A small GAN, trained from scratch.
Training: soap at rate 0.00048, 2800 steps, batches of 64.
Data: 203450 training examples, 0.9 epochs.
Rows from block 6 of the discriminator, named by matrix and row number. Rows with one number belong to one channel. Each number is 128 + 24 x the weight over its row's rms, rounded and kept within 0 to 255. All counts start at 0. Numbers have three digits each. After the name is the row's rms in percent of the matrix's.
# convs0: first 3x3 conv, stride 2 (discriminator.blocks.6.convs.0.weight, 320x160x3x3, standardized in use), inputs 104-116, a 3x3 kernel for each
# convs1: second 3x3 conv (discriminator.blocks.6.convs.1.weight, 320x320x3x3, standardized in use, transposed), outputs 104-116, a 3x3 kernel for each
convs0.117 098:185139137129136123132189174142158125172132113127148141121151091127125108067134124131078110104135143141147109138117119175124123119127127129097128143133111102165160116174112109108200107093125104131129170143114132129117128099136101118181138116094155111124112102160139099141150183149106123125114113163140136088149123180119138156120121096118154153120120142
convs1.117 099:139138107140123139115135105111106137154150102126131116109132126114116128132114132122157158130131102119093130137112129123183106115120138124108123135110119084132155096106149118131107102100121095110079095149143153089118165153108156078114076130130135140152102129139121149102145116111132095115106137110138159113124145122133101098122089129119136113127121096
convs0.118 100:131103142141133115138135127154102118146151172091165105097141112113144126118145120121112120139152156127145119141137142134147131117171166109087146151110126162108153136114168142138110105126138132155134102103121075141141142142130098146174102123165147104131081150215144137095103128150136123117152133079116116132131151134168103106138112138154117121134138156
convs1.118 100:123109087094147104106179167153120127131127114130124134136151159124132141155119137134143119136114127150142133111150151128109132131116147119135100131059132116066172145127138090120130120101129083127072101141171117149110134132148125097135140154143126094096099166137126147129121118123131115177115144127128158127095112149140134141110158147118084143127114097
convs0.119 098:105144092103121117104139137098183097122161080145142168139120107126111143121117132100135156116130165115146108116125130171117170133151085119174127108108125134145114148124093099126140090112196148130132118158164137085112116139130123132138121139083093124132097146127107147111110109138132121130086147110109112142150163122131136147124136090101126094151157174
convs1.119 099:126143103185108105156084126130155114094161103171127116130132114134093142107128128155128166142144147137141123135074112135146164141131105103185092152141107095104160090103092148084098119162128114122135107103174117149109117143125129135109149120144097139123171181095135140105129110145189150090104132113133067073114135140132150146146117111152138138158131137
convs0.120 099:164144143117104133123098120134120106115105174099099126124127148142137142172124144147144128145118118155146120113081119121105101122103131148127111162138151100149150118134169157113149101125136122126114132118152129098170074138112103112106151144113136127128100125126119118146118115123116127119140109103129135132134106115139099110103094115116175188130156121
convs1.120 099:127141152143121134151078154142109173150148108112142056133125171147138065157138091127108139109130125169113101110133100171085116138139143118103121131110137161111086098113145120108134156150113116089141113159115066116089151135125155120128089174131136084153141129135116123134129143148159110167124141117120087115122121151165085150131097147077124150141138118
convs0.121 100:129121138116102134136130168154152122125182141110163112102119101180132137098170141139134123128113099117163064116111129132096138150200082143117126153097132135128165096133129092103098153181147152105117104162127093121136157135095106116120105108100159138123068156156101150096153130117133164104113152157148144119146134141144126128147113116122136145131183139
convs1.121 102:122113110125113131117141144061144131088144154140150132111115127104150147137119076153077159105167118166109143115176092112148122178138096103139128124113142092154138111116128124134114130147134133157117157104160140110093115120154121118094119139135122092103158085149102123088108116114152130147134139073103107105139141119104126107112112123127127111154128122
convs0.122 100:154112101113109126156142156118151094179094143098122128131134124095110107120071128148097185146092142137103133135120143087132133142103102116122107110169103129105150155134133131110127150094121086123105135127127141144078153167137109072103188119130159103133142129122115142123135116154121146124173063122137104145102132099119154113153124108146146104129179135
convs1.122 101:124118098144083139097162125103145118123122121148118085131089147140117154147132107104108165142144118158114131105135114150145065150105129152165132114125155136117128157107139138124131172131113125131103130101122103125140117145130125113110114115116116191108145135140134159141102125119103125092136158111097140140114078073123149136148136144118150089104105089
convs0.123 096:103144159140123103119180108109119114108142124117159125116123097121120110121103107136141179102149151153127144158069151110156112115165127104090139129079177129096121148171171107159159123107130129155148114110141141146130139139151130076125120133128150153169161143145128135137116123086136126144143138092144147143108128129116186120139144142162146112128124118
convs1.123 096:084145132116130151113147112147151089118134093137075158104114131156100139157116183130149151079140117083132139126146155074168135071119120132126113151139113116126108107125141088144078138126118117131115130078102160156122134133098151129101114205101101128119094094083135100162117113111138179168141130146131116137155121127136144139086188147151130096159130096
convs0.124 100:088141135152146155119126103146118122138164120145160163136167111132074137161157127136112131126155137111048121108100125114183120114139125193139173124157104173083147140123094102119147128123092119106155132104108150138148149130091148161112155123125145110131079147105134131166136134109119157149068101119125148150102111122104144100130104141121122130117139097
convs1.124 100:152157128126122163145114108143104142169116100129161134131086142115118141096128156188125155148152106158136152131124156157103112096108103113143128074138150169115132147095116159117146126108150121116152118135148104120139162111144106107090109132162157144113128137104131074160159123176104090090141149126166116121115113125152185144113135153133146117181093139
convs0.125 101:131107123073145105102153123139163132118104114104126143146120099109095142141117137146183156195123157141122118096116094122167116076135115164138099170121111135119134147097098135131100124132170079116129144123142150127095166153142117128092117125153125130130079150082132112120128091125074125125168125151141154113140163172117146114130091157119151126134078151
convs1.125 102:109164101169108164123127092113146114097115133143167132137120144138152172137131175156148111139160168139137125130112154117117125133133149069122144080112115146119111150145135160187118137141103079107113140098129163111154086120125141136084100066131121075150117160168169136142096152121146100089112121106123115088118118102115140158113121138155116167114084135
convs0.126 100:129130132143129121117143137154122107115106152093138194105160148177124129111154104134104137127117123167087110100119078071143158112104145111152174146130121177119105163140145104150169079129111148096143166126139127100135109170102138123122154124162140127158135099107111150130139148141167121112146128150128124171109130103119210122151113119126138116163123153
convs1.126 100:139152138148138131108090086122152122125123091097089127120161157104132159111139142105096131066126123127116134166131134112118140147136102117141146103112096115122158132114117154108141121136166158138084160118142121110114102122148127131150122104118159146122096091104152144085154119139106161139110164107169129105154090099146143098116110116161119161131147083
convs0.127 098:096158081126081077097164138163113138131072112140177130106137124072121114113114112125111114114140130101092103112170185127180114131134185099128127132114105057137144149130137136157135126137107130090121134142122136117126126068097172120143119101150107069177126130136147133136171127169129157183121143112132150100144149126148098160096136110146132108143147109
convs1.127 102:125148130112131153143139098151154121122162148144132128150166109102061099153111165122148116148109136146137103159122130141105091080144153149114133081171159158169173132136102140093099131122137094118108137182110114127127116107140093131134151185110122141140089139120096118132125108101153101139115124155141121110133127149138136106128117118147190129079199134
convs0.128 104:166151094117116121092142118102111142105129125113093103162145156148084094114174118131082116182117128130161119123120116149126075104116166114086120134107108149105132146135123104087066150139113165135119111143138120153137181115100122088127096099107154142149099092147079189141107160107163103149145189171118102149103144128096119131155133154149126132165091093
convs1.128 102:130136127137082075087137179118093124111093089120150154115114154104144149159113163128187122138149135116118071172147138082160070149114141114132093158109108154089100135143162065127120168127128131158100125120113146093171124109137118131143120125135167114138132145123144129153145093134128070130098105123110160115117091114112114148099117116119069088128114150