{
  "discriminator_arch": "nf_resnet",
  "model": "GAN",
  "dataset": "photos with spoken descriptions (Open Images, Localized Narratives)",
  "train_examples": 203450,
  "image_size": 32,
  "horizontal_flip": true,
  "z_dim": 64,
  "loss": "hinge",
  "generator_norm": "groupnorm",
  "generator_activation": "silu",
  "generator_weight_standardization": false,
  "generator_widths": [48, 48, 96, 192],
  "generator_blocks_per_level": 1,
  "generator_block": "basic",
  "generator_attention": false,
  "generator_upsampling": "nearest_conv",
  "discriminator_norm": "none_scaled_ws",
  "discriminator_activation": "relu",
  "discriminator_depths": [3, 3, 3, 3],
  "discriminator_kernel_size": 3,
  "discriminator_stem": "deep",
  "discriminator_avg_pool_shortcut": true,
  "discriminator_widths": [80, 160, 320, 640],
  "discriminator_residual_scale": 0.3,
  "instance_noise": 0.2,
  "init": "trunc_normal_002",
  "residual_init": "none",
  "optimizer": "soap",
  "beta2": 0.99,
  "learning_rate": 0.00048,
  "beta1": 0.5,
  "shampoo_beta": 0.99,
  "eps": 1e-08,
  "precondition_frequency": 10,
  "max_precond_dim": 1024,
  "merge_dims": false,
  "one_sided": false,
  "adamw_lr_other_params": 0.0003,
  "max_grad_norm": 5.0,
  "max_steps": 2800,
  "batch_size": 64,
  "epochs": 0.9,
  "lr_schedule": "linear",
  "final_lr_fraction": 0,
  "warmup_steps": 80,
  "weight_decay": 0.4,
  "adamw_weight_decay_other_params": 0
}
Rows from block 9 of the discriminator of a small GAN, named by matrix and row number. Rows with one number belong to one channel. Each number is 128 + 24 x the weight over its row's rms, rounded and kept within 0 to 255. All counts start at 0. Numbers have three digits each.
After each channel's rows are labels from the 100 images, of 14976, where the channel reaches its highest value: "strongest on" is what is common among them; "colour at peak" is the nearest of a few named colours to the mean colour under the peak. Only what is clearly more common there than usual is listed. The data: photos with spoken descriptions (Open Images, Localized Narratives).
# convs0: first 3x3 conv, stride 2 (discriminator.blocks.9.convs.0.weight, 640x320x3x3, standardized in use, each kernel summed), inputs 0-159
# convs1: second 3x3 conv (discriminator.blocks.9.convs.1.weight, 640x640x3x3, standardized in use, transposed, each kernel summed), outputs 0-159

convs0.149:133128181128136145112114119155145114144110141142097096095141138113152099114092148100108089154164076137114128125154130116128115139160177147139126140141101104123123119122138105127164124128153121148087160132118104115134140099174071112136172153054134118175147129173105141126091147158130094105123117178120152143133127113124165071151105121137125143118108108123114116139150179137130120180150116151146146150121117123127120149134151141123134129118151119138129088135115118119102060135131172
convs1.149:172121096169132099141097104093115119102118125161133147153106149152115127113095153143138112126133100114099114136094127133130163138080126171102088116134141118126137118139113153148135168152104091145109134130109111128153136098155121150162101124099117114131162121083115126083142130133136162139061103129087095159137138142093068119108140137119103124111138111112131123119155115160113135143121156112073148148152124110171097091068126124104137121131079120092119092105180128117133144108152153
strongest on: text has "white"
colour at peak: pink

convs0.26:063094154105091144140144144128140104090183121139130146153193117152150101143076115130095067115129132166147122120133181111146119111107108117129091132131080170140165154088113148163142113146124155161129126113132151113119118134119157102133142070114169146114103148119137104107138121108115132106171143132109109162141126092115105087134124142081127155130121097156120153165088113135133139097165162134136134187067097096119109101101142110120125176144178129132168105149137166126162084128185114
convs1.26:106176098177142128113161150166133140148080157113112169110135129129147117098152129161120123140144121102111135157097148142130147119142148127128138116152111139124112096145112092134132127154155136114059122076120113187101127145106085162129114148130148105137150097126175157123105113123115101188140152101105124119087108139155040157143142145123174158142111094143121151112129141123167128132162100145047082127121136138129152132138139158121139120131133097128117155103117120134133087135119122
strongest on: text has "sky"
colour at peak: cyan

convs0.94:106128140159149162186119093156089129084156114118128126107151128116146121112119156150098121090096106142141118104141135106105161135096145123141111086113125159122193142106115116124156134107136126110095093119090097117115122129130135113140103110130108134092117120169078111144148096133156100145134168130143131124112084111099090158185127137111109119110173131111107155159128119125104108132119139133100077129092140134121153131104156115136147160167132139174132140117104129125099143123123129
convs1.94:120163122121109187130147116083139183115106133148096116070130144120132124110138198144144105155135091102163090145157148137137175175127153115109104165114139117158111075143110144133108092128125127121144170100119173111131162100140100110130110135130070147111128152122163146132116135146163145133126132157109128135098104130081132110149169124135108109143117145122120141165116123146115096117137123119104109166116120161136110147129140144157133106123115110142148169104151149167089155114130131
strongest on: text has "sky"
colour at peak: blue

convs0.38:137159161132105099134140110117166103122149092138090087120104104146153103128096128142091119089092140084108161105120152125121153153118114122156145126125149158138129112170109105088139130143110117112149121105108108128161053133131147115157125106119087107092111136122154123124115120165135151120152116087143077104171090135125139172151155118132118104161129112098132112093137180138142117105105141123111128136133076152112143115123111108104098134133117134139136106151109127137127144157126111
convs1.38:139139085127157141133111161132152125103106153141100163135159116112125155127145130101118128126135148143125139125133144103122130163157139154147144157171146169103113083194125110140136118158140114152172106101098102132084154129101131104111137162127105183196126121150123129144135100065135105132153148101110123147118107106110108156141126167133105170126151136107121128107120118131139095140170122094117170137140125111138130166153137110114161089095121149134120153152145128158117170085113109
strongest on: text has "sky"; text has "buildings"
colour at peak: blue; cyan

convs0.467:162131124108119129137122142119100130161174144142158155124103094124128120122130111087143156119109151156177093124148130150129138144118148103104124152112167104145143144144168124087108121120154121114139101135164102096108140113126084125127136143127147154172114141108158137116093099133127140102115126098130120139091143141169103084134125121098123099144131147156110160094117154138123133113144109120158153190178164124124118087120126121123115161131126096140146100163116144119100152134142153
convs1.467:097103107111081147122108143167116080146122082121148133091158127154130132126143137156143134086103123139140143110121108154134116111158124129113086130136130148139120127131129122123115134114135108170166129112134150100149140116117178085087106145131140121154147115127188132158132119123092085166138157153111111148152113122095122118136119093085136117134166167160121166189117136106122148156135168124154113140083120148147119142174149070114120168106094134100100152188146106171123089138125115
strongest on: text has "white"
colour at peak: white

convs0.326:147144107115167118147150159164173151136139074106105097117126142103133143123113145098101123102141142127133090097136140085147131145105140167150087171169123092139143146162139153147153143136075082097115137140118115093161128097126182129105103167136125115147141133123129118119135146125143121123162144085153128123148108096130141121184123130095135140155177122120164132097145161140119115072136139158118095091130112122133196138144147148156104075144169163176143085090139101149155128158134140
convs1.326:156130120173141170125127140156127151078110146134118179138144105101133136129091150137115126107164122083118085091148120114165104153149108108101111121101106055136155107160116127127127117110107132136122134119142144132086141129102078193130118120113154110129113106148100112133147143161118159128123098101101158127124152156093147090127134173118117135070196128102122122131129115138164158121084111155119153125112163115134143112084156103092134142115108107125109150138122128124088125178146120
strongest on: text has "sky"
colour at peak: cyan; blue

convs0.407:111123076132171096110093113116193106082107150109108123120108117082124140112099104119147131109155138101136124146125102136090161173161141081117154134167130128164129104160139079129095157169098104095159124132126138134097125126144148084112107164120125123100118146177155099129146148110072136099152104125118158109137118106152108152164119132085109122139105089097125161118156114116175138160142126119145148119136125137126143118165146130151187186098141139146132105139114135161159101108101182
convs1.407:123149146136137166090158145086094144129132126129121135117152198090150121152143125131140136136133143148098133105169155107142146145131139126067122112148119109086137101101109114116139119159167138102166159123146132096128154139157095110146126114115144144066158143128111115133128133139101205135109165187118139096108159088156116105098166149139076104099168148142132120151134144148112120176114159115084113120123133082161148193127140087124100122106123166129139127125117155198142138118129120
strongest on: text has "man"
colour at peak: black

convs0.35:128144130121144104170136194154141130128127171107147105138126163109141105121124096116136159135114106123156126140137119132116119104110128102139077086116161118126112134090141110098148122172115152109158073100131146156133141123107144116150108102136109102106114118140124140176129164138169119112111128120182116089188100133091130114108174107151119164124173119130158175106106111122096152127100097078107156142141166134127161070112104192161147151131132097110144111128113143065108123126123123
convs1.35:102145116172118102095182129117156115151119115175118107151096079107148148127165153113109089146115142102145153157119133128149149145094134149146152169090189158129126113117125127158124153133090180105134070185149152134117119121117126133138119113109103161127079123158169181134084118110110112086148136108180101128124092131113150155118148148128102174120122143110103131126158133153140116122113076159112090167101102114141152108148116131167151121114130144156157145100131136133144124165157124
strongest on: text has "sky"
colour at peak: cyan

convs0.264:116145105114089178138161132113079113127159135088099159139173101103151105143103111094113130108144145153119151140129119124138123119139156121134135104128117116061152136128119125117117157137151102086099150161142102120124138143122126108116128103115087136151101111116139165135146132148167143112157121088146168091142123140129116145135105133094110175082093106139129119146124105172118129121072117118092092141121103118119154127125163136146143132103135169119138091152112134138110111139082140
convs1.264:111103124114106129120142129124130154126103125101092096140132141099104181157115168174108179178129090084120151100155125151125141122158146106129139133125162158135160129123120115141114156126129126128163152110099163144088132153147162135119107116081130122108132148127146109112129119148125161127118078163146151097147135127109143125144112122089130151073132144131107150153154093117119106167132149129109146110127171116104124140095158100147134124150110112123119074085112140161123102148116138
strongest on: text has "black"
colour at peak: pink