python train.py --discriminator_arch="nf_resnet" --model="GAN" --dataset="photos with spoken descriptions (Open Images, Localized Narratives)" --train_examples=203450 --image_size=32 --horizontal_flip=true --z_dim=64 --loss="hinge" --generator_norm="groupnorm" --generator_activation="silu" --generator_weight_standardization=false --generator_widths=[48, 48, 96, 192] --generator_blocks_per_level=1 --generator_block="basic" --generator_attention=false --generator_upsampling="nearest_conv" --discriminator_norm="none_scaled_ws" --discriminator_activation="relu" --discriminator_depths=[3, 3, 3, 3] --discriminator_kernel_size=3 --discriminator_stem="deep" --discriminator_avg_pool_shortcut=true --discriminator_widths=[80, 160, 320, 640] --discriminator_residual_scale=0.3 --instance_noise=0.2 --init="trunc_normal_002" --residual_init="none" --optimizer="soap" --beta2=0.99 --lr=0.00048 --beta1=0.5 --shampoo_beta=0.99 --eps=1e-08 --precondition_frequency=10 --max_precond_dim=1024 --merge_dims=false --one_sided=false --adamw_lr_other_params=0.0003 --grad_clip=5.0 --steps=2800 --batch_size=64 --epochs=0.9 --lr_schedule="linear" --final_lr_fraction=0 --warmup_steps=80 --weight_decay=0.4 --adamw_weight_decay_other_params=0
Rows from block 8 of the discriminator, named by matrix and row number. Rows with one number belong to one channel. Each number is 128 + 24 x the weight over its row's rms, rounded and kept within 0 to 255. All counts start at 0. Numbers have three digits each. After the name is the row's rms in percent of the matrix's.
# convs0: first 3x3 conv (discriminator.blocks.8.convs.0.weight, 320x320x3x3, standardized in use), inputs 261-269, a 3x3 kernel for each
# convs1: second 3x3 conv (discriminator.blocks.8.convs.1.weight, 320x320x3x3, standardized in use, transposed), outputs 261-269, a 3x3 kernel for each
convs0.141 099:134122111123114133166152120128133105135150133084110106099149133137147117172059119105100121131102127098122105165134131125152150133133126169171124132139123132100116150103118144099108162147141078139125114127116112107142128109167136126112121150102
convs1.141 099:081133161109149135104142144120185161110089113149130126137097074121108151138179125095150147082126129161089100160118081152132117059130107088138123100109111125144147145115103164134067144106095104128161124120140160087114132123130131141116123121128
convs0.142 097:135146081101151087104146109111096128161101155099133117171142140161131139109116138134125105122154125113108137100150136135160179149105102137092126140137119133149125143125114134103176089127134103116106133135120126113044144179134119154154128114113
convs1.142 099:117128132116111123155150114126122094182158135127107131148131094127125122129109102168127081128143078147159113164155135168127133096152169131102164104143121134148122145141134104107169106089151134162147101131152105112141137106076139126146106128138
convs0.143 100:129119118143170127143181132126164110113169186157085132123143111111115121148119095139108121139145120122135118142141105146129150080090120167125137121127127165079114149091137101111130137168166165169161134149125130128112145143095112107100092085116
convs1.143 098:152150109134139106118116096110123140105146154113129170128110103124149137112181087128123112106157160153100104108110142139142107120150146109123113136141141132094147146150132139173102090113174135131131114129081110130167116100166166138140134151140
convs0.144 100:152137156121144135131104105152148103082124105138112115084172151095106135146115131123103117176124157120126146092123093132148103148139124117133159174119161133127051127128097179180110125121115116120079119139134100138146119150130165111145153116128
convs1.144 098:109174120085108114083106186112141136102085136134143138115134179108147116112131128079135134144082131144151110108087113120180081130120143095144138154171146127120097116153125130137173142135131086165105114129103120128126150080109136121111119119106
convs0.145 099:208141146138138113138093131122149083143141076081114149117149164105090146135160098114108133145137145080121151133161150123085128121142109127173134092163070115124116158143102134109109121134136164102094100153100099194149117147119137113112144139151
convs1.145 105:103121118153108145126169077112154136119139119122101103116144100200131101113146120122147138107096104168155139119116083110177124132104149157118152146121142104142140128112094132138121120147089132113105097168158089118175091152113136152137167150136
convs0.146 096:136102154095126092181144104108192137107120103117159123124142159110121124106143092143137113127141120095154120162124122138087080184125084167112139103132079095132158156112166144155126122123092168149133171117092098124155110100157083186152123136060
convs1.146 098:080153107124130151135141137130146143162099115118113128164111125122106141117158135114125155150131135135073100126100137161122122123128130151097094113103128118129142118147104144139150173147141125144101118107189093123117137126155131127116113140126
convs0.147 102:119094116141143152089149141139097116116153117149154107144135126079132134133104122140064116130151135180104166122087131176125152160099146131158142157133089111124191124112113133109117142165118098097133101106090122146109136130108114128085111140167
convs1.147 101:099119146120099143122117149167122153124159123113155194173109153148132133122152130143141069152135116144127104116144159110124147136134111116145102119139132142127083135149099056130127134139123100156106122094183121113089139108125141137101131107121
convs0.148 098:189141117108082157141143126173106115127131184136146137126113140158144115146109103124111159094116103160130099134147154148122107117082122131124118074141118142124106074143154132111150158063133143138130117100097092172119090118158149126133104153123
convs1.148 101:167138148162187112161148083136117096115175093133105091135118073145144100157090140144157146092122118161139141165125108148111152160108120117147107178129085121136132115108128105123151107111113114110121140172075122166095092147103104104107171156102
convs0.149 101:136157131154140115155111132149087140156106101120172136136130132130135113134144128125133114105157157125137093115126116160175169114140119074112138129157120141162154122121136102170116133142128115138149155153142111103130151104111134129155106132124
convs1.149 097:147093130149131102100106112160076091136134093143114115173083161157139104130112134174140088145137121155113118105126114150075150145119088120126131113109105143090109115105095163100141124101121065139126125161112123126097135139112150138116120169156
convs0.150 096:102123176135136096138116140163112100152149117066098122140088118132105175191108112132113108163119128106134130138166104077140135099114150131121118144146086121114099125191128142140151102120124143161143127117107160117143158121088117113144179120122
convs1.150 098:155139154127100118180137110127143147071158124101130133175135110108105137160151145105120173162129132156128168113087161117095111108150145161108085132096110093153135118126137144126156119145137109118128154111122116147106163155122106097142129105122
convs0.151 101:105136045153160153125120107146132152142145122100115184110089110135131105113148149113130198125151142124136118135102118129143100091133124160148091146114161138138092137124149152152145153171150178119125149120102184105134108123160126124157139119090
convs1.151 099:106096091141116118128066100153138133157096116128130132145111112149077129117142105114144125124145150163140129117108165121102137086161139123104093120140157096112185137138125087194128087148127126175159112114142160134082123185123148103123100119123
convs0.152 098:112125134123127118139133138130140128127168162147146111081090113085093098108107127148153084101104128112143106116152149146126091100093152069142091122094108115156128114134157101127127146134125143133129127120148131140110127161139117179134162131136
convs1.152 100:087122116116107147128136136151093144138163091161150123176099117102125151122138134124095125132104132118074136135140157147117151138139109126141125097093085112148136125138097116139130163112079097137135128110099126139112138136131132145148115112135
convs0.153 103:098080104148153113118107160144157157136134127145152150128123110164096110127136121139115186130126099164105105108147103138102146102097125127121152087102146133157166140137144124185146137133152109124122166165118142127111112147137158109148139135140
convs1.153 102:126115122161127130087114109111110124149111107123186131141122100141140111138126138120136160115104162138153178092139136101178158168085143112134092111142118165119115142120133144093133150169109149116129129117140131150121139124172145085152120147099
convs0.154 101:111181117149165131128141106144158099095147149125110120135109161101149160128141131144104117110103157155125115141130124097080139114165153123120149142139105158159126153153091083124155099128144134141099081137125085083123114118102088060155163143096
convs1.154 101:167133117127150140119164152119120138079085111127102102114083128195136095090159129141144109148128125161109108134095152126125146107145124084153102134155125138125168126092136131136113155131151127129174135101086094164163152144122145124100100145144