Weights of a small GAN.
Data: trained on photos with spoken descriptions (Open Images, Localized Narratives), 203450 training examples.
Rows from block 5 of the discriminator, named by matrix and row number. Rows with one number belong to one channel. Each number is 128 + 32 x the weight over the matrix's rms, rounded and kept within 0 to 255. All counts start at 0. Numbers have three digits each.
# convs0: first 3x3 conv (discriminator.blocks.5.convs.0.weight, 160x160x3x3, standardized in use), inputs 132-143, a 3x3 kernel for each
# convs1: second 3x3 conv (discriminator.blocks.5.convs.1.weight, 160x160x3x3, standardized in use, transposed), outputs 132-143, a 3x3 kernel for each
convs0.90:088163123165120091132151133127069096130067108122168150136114155120077119160191061147114069055149191124112184149082126137171120174123125137106156131103129123134102096104144103096078145139092119112103132181193085146136161101105126142115137132138056142112137138081110160083148107103190080110117130160082097144122125099185100126
convs1.90:148081152140177127114099136112146110099149063099121144106115140128131135162124146187107122135099141180134076177164169078115128128018118135118171116147105129095081051167145112153062113112104181130127114122119139128155131162058107162106157110115066125132132124144139139107076071157123074121128160092126119120213111049150132175
convs0.91:075141149124129108188141101191081175121101146172122099113150150091078080141136132124177098223140097155166071114162101169118140128110099088104176182147108116103125136091136123081165056186139100110127150190134065094160160056119118151122169116121113121158111103153101128082129075157103141122091096108156157159088118174090170148
convs1.91:158102159076113114136158133185123103127136128187140131168090116120096120130136143115124113094117137100092099097130172172190075094176196119182146088141129137163190143139117157186148169199160117160134105064120120104087101117144157183122083196127186129121122175151119086153126099162150195149115113102103164143101132088148176152
convs0.92:108131163077147128123116135139158087139073104123088106225102079091123113163124119119145103117057106131118120123125122134151069178201112096123163119138123154132196106184119126147127156098137155140116153181160153117171135137090162150085124173090132117117149151127125183108102117129121099141136102108178166142076117047138130119
convs1.92:090128128092213125132165146117152130116111119136138155103157123136146113123141084117097127136052154074136085149130126135173085137114121137142138102088140133183122127189094101176120138117102202120142175155122146140100155139132165130087121164109119110145123127130077119152122060155133144155101111092208104147144147109112158086
convs0.93:098136157105120105138098098126171153141205120171122062129089110115198135153096121064141122080144173066131110151141084090102166140109111142135096150080126075091118196080122112132150136140169119136115131119183165125115237158117108089115117088128105140117105122101046151139132058130127140119195155106106174156127179106131117129
convs1.93:095204206140109127125105159145074108133103152022159136137135088114188117108160095120159151161161148096108146100181151118153178180118148162138066140135115119184109115114093101093161138103141115117110120159133173127082110096160130107117080120090094139175165064125156174196123152163129113148157094138147121118089143092075121138
convs0.94:064120097145104138156120135151097103149076102168090180152156114106114129123122190044152148155128044086095096063205076156100143084180103174134162166172078186130119139141143093164087129134115169137115106102091133137143187162134175118161129217093158064063105141170132084108131172107111147153111108158100208181141144070141160104
convs1.94:084130165129135186183105145099172138130141149125083090139109164157103117145185092165148178138097140081101085216104087113105068158149146150112097108141118056140137101119173132111144084185132141148085158144117109152189090092089190145144162138081090126140072118141144131122090102110128157080132171139103102112161081099132145157
convs0.95:069100078161160121108179152149157153138115144119116168135132175134122113116134166089175080125085143083114129086209157154134108069130118105159173107106106116144116114099159126156083136090088215091141078107117136153114135129082153146112154141143135155080141102144085150115135089078144143149112209155138156150120120093130088144
convs1.95:150186144141090176119121142150153110087130135167127151182090130150140104117117124153132112126201111168091215104130081168066176107188141096130157100170188144127141144117124127140155080122063115118169141125137106120101112074119151086151128111118076042157154116156108154084165168114096122128080103106135145134105131116138185144
convs0.96:146145134134102124103131128076068098081154149163131106187137106081125121113151118113161127110080108155085122160128119107101158142125123147087061168130160134129114103124106178173112164119137118105184163135127056108110144143086104093118139137108137083114160125098116137127148130122115123154199053119196078176123161132152081123
convs1.96:110208123172158145108144132156075103131112140139173096102113144141108131148117127102181154125147094107099176114089148142114063116074111144131154147107142138061176142100208182073158119144128120128157117113148110139225078105167137140163176102114081169120072107172158103136110090101128148122102112115202164099171128239096065143
convs0.97:144132136151154097165097111065103126129119107114123110098150102104080122129167116110221112150167130165099099108099121144158156158164123178112142067086127092117169093120107080114149134181167116158122120143104152151113114157129117145180112178163132098154116116141144104145099147114130107147152071135136061114138160116133122145
convs1.97:137117070067148103125095085123154139097153152155119107102145144106076096126093107129157128150161104131144141067122115124186118147160117084124118129179200112150118102158112106121160182168145176164115191080080118173178154118141155123174194133162104163111165126154070157137175157097092133125147152108080138145149173127117229145
convs0.98:124103138103167148149134172113180173183066156046135143132096156130158162077097162118107131114065155167144164083113143140106122152143117111181129149121155124087154141150054169130128114118125136106139106096083114145100109154161135143154169141111123148075097087146112105129094112131114113145116083120175109134124159102175061151
convs1.98:154113110079167124178140117129076148084094150168051106118098122176137078075093129140087071158090162120098114138221110120105109123091163131142124121143164113129177097149124140141096081159202134150175133073167068120166140142122148157114148122187073148127091118146141128071158152160079117146098127117106065064097139097143116139
convs0.99:098073070173126126182117107110109180184148115109126120114073130146112094122216157116155125057122163124116073156137168145146099101090143148142123109117096151136112069108140141137091089089171129083122106159110148139090162123107103096101107172162191065170129126083080165138093158139156100145156130117161116152130198104127155099
convs1.99:204140153075129106112148154184168081104127095134103173184113111136085116076121150132106147147170125129136131178124106137130103049126124065099118149163152083094138126107098094097143138097143078187170154105124160157161153149124118114095160157118166124154060106116175171104094151109094141115111139141133174118149103100074113176
convs0.100:130129121088163185104094112150159147071137095075089160164090180095122098174120163166120120081141138083101119058112101141137101172140133128136179156144083073115151171075103083167103132123144162134119147065051129188155105111105137125192109156168164104178150161108132121155137149159119128130149114139119101168126196130162152146
convs1.100:223112126148115133160076159107153124128118077104090176134159080116098172127115137129132152113173166156133144081092133108093082152141120118128107164114101123142132141177134144181148123129074055147164144151158137126126170115192164120115164191170141094100120124186085178073164110076158100131113133149192154096168132128104089170
convs0.101:098148140108112099145086127127132118130176186156090158133130103174186093122130105140118098148134167111154143094125140155118095086053140082149183102134130098110153131137163112111107053116148182130115112178139168186176098076135150160140121137098159113169127101137091083109117147161093131092086105187106104165142181103110093131
convs1.101:179087102069127153170087112193069067094153134085115090182133152143088096112147089143166143168105121125133193133159148102149125142178079109120144131090071081096099114181158117116126117119108121108086108150059100132157160138164154141138147171132108152119198142221116136108162163145083138200089111109121158061174107096149128109
convs0.102:101126138166173100075161191126147135140107181153113093080057118151118136158179131132115153182090184144110148110100132120135144123155058144167101126160044095140154142164094155129146172133117128089069114097181084112055143099184182181179171089168132137135110119197069088115097136150136155161137114117161098098116133072099110101
convs1.102:133102130074110139162123103063103075143121137138158089104164117099109120087129142110175111088162121145141102171129119155154106152150155126083115092126135170140127136193101124129145067125119137187201129125102118149212136146109161129110170114108151165133150075110064116162164177149143154196088161115140099166112144153093205173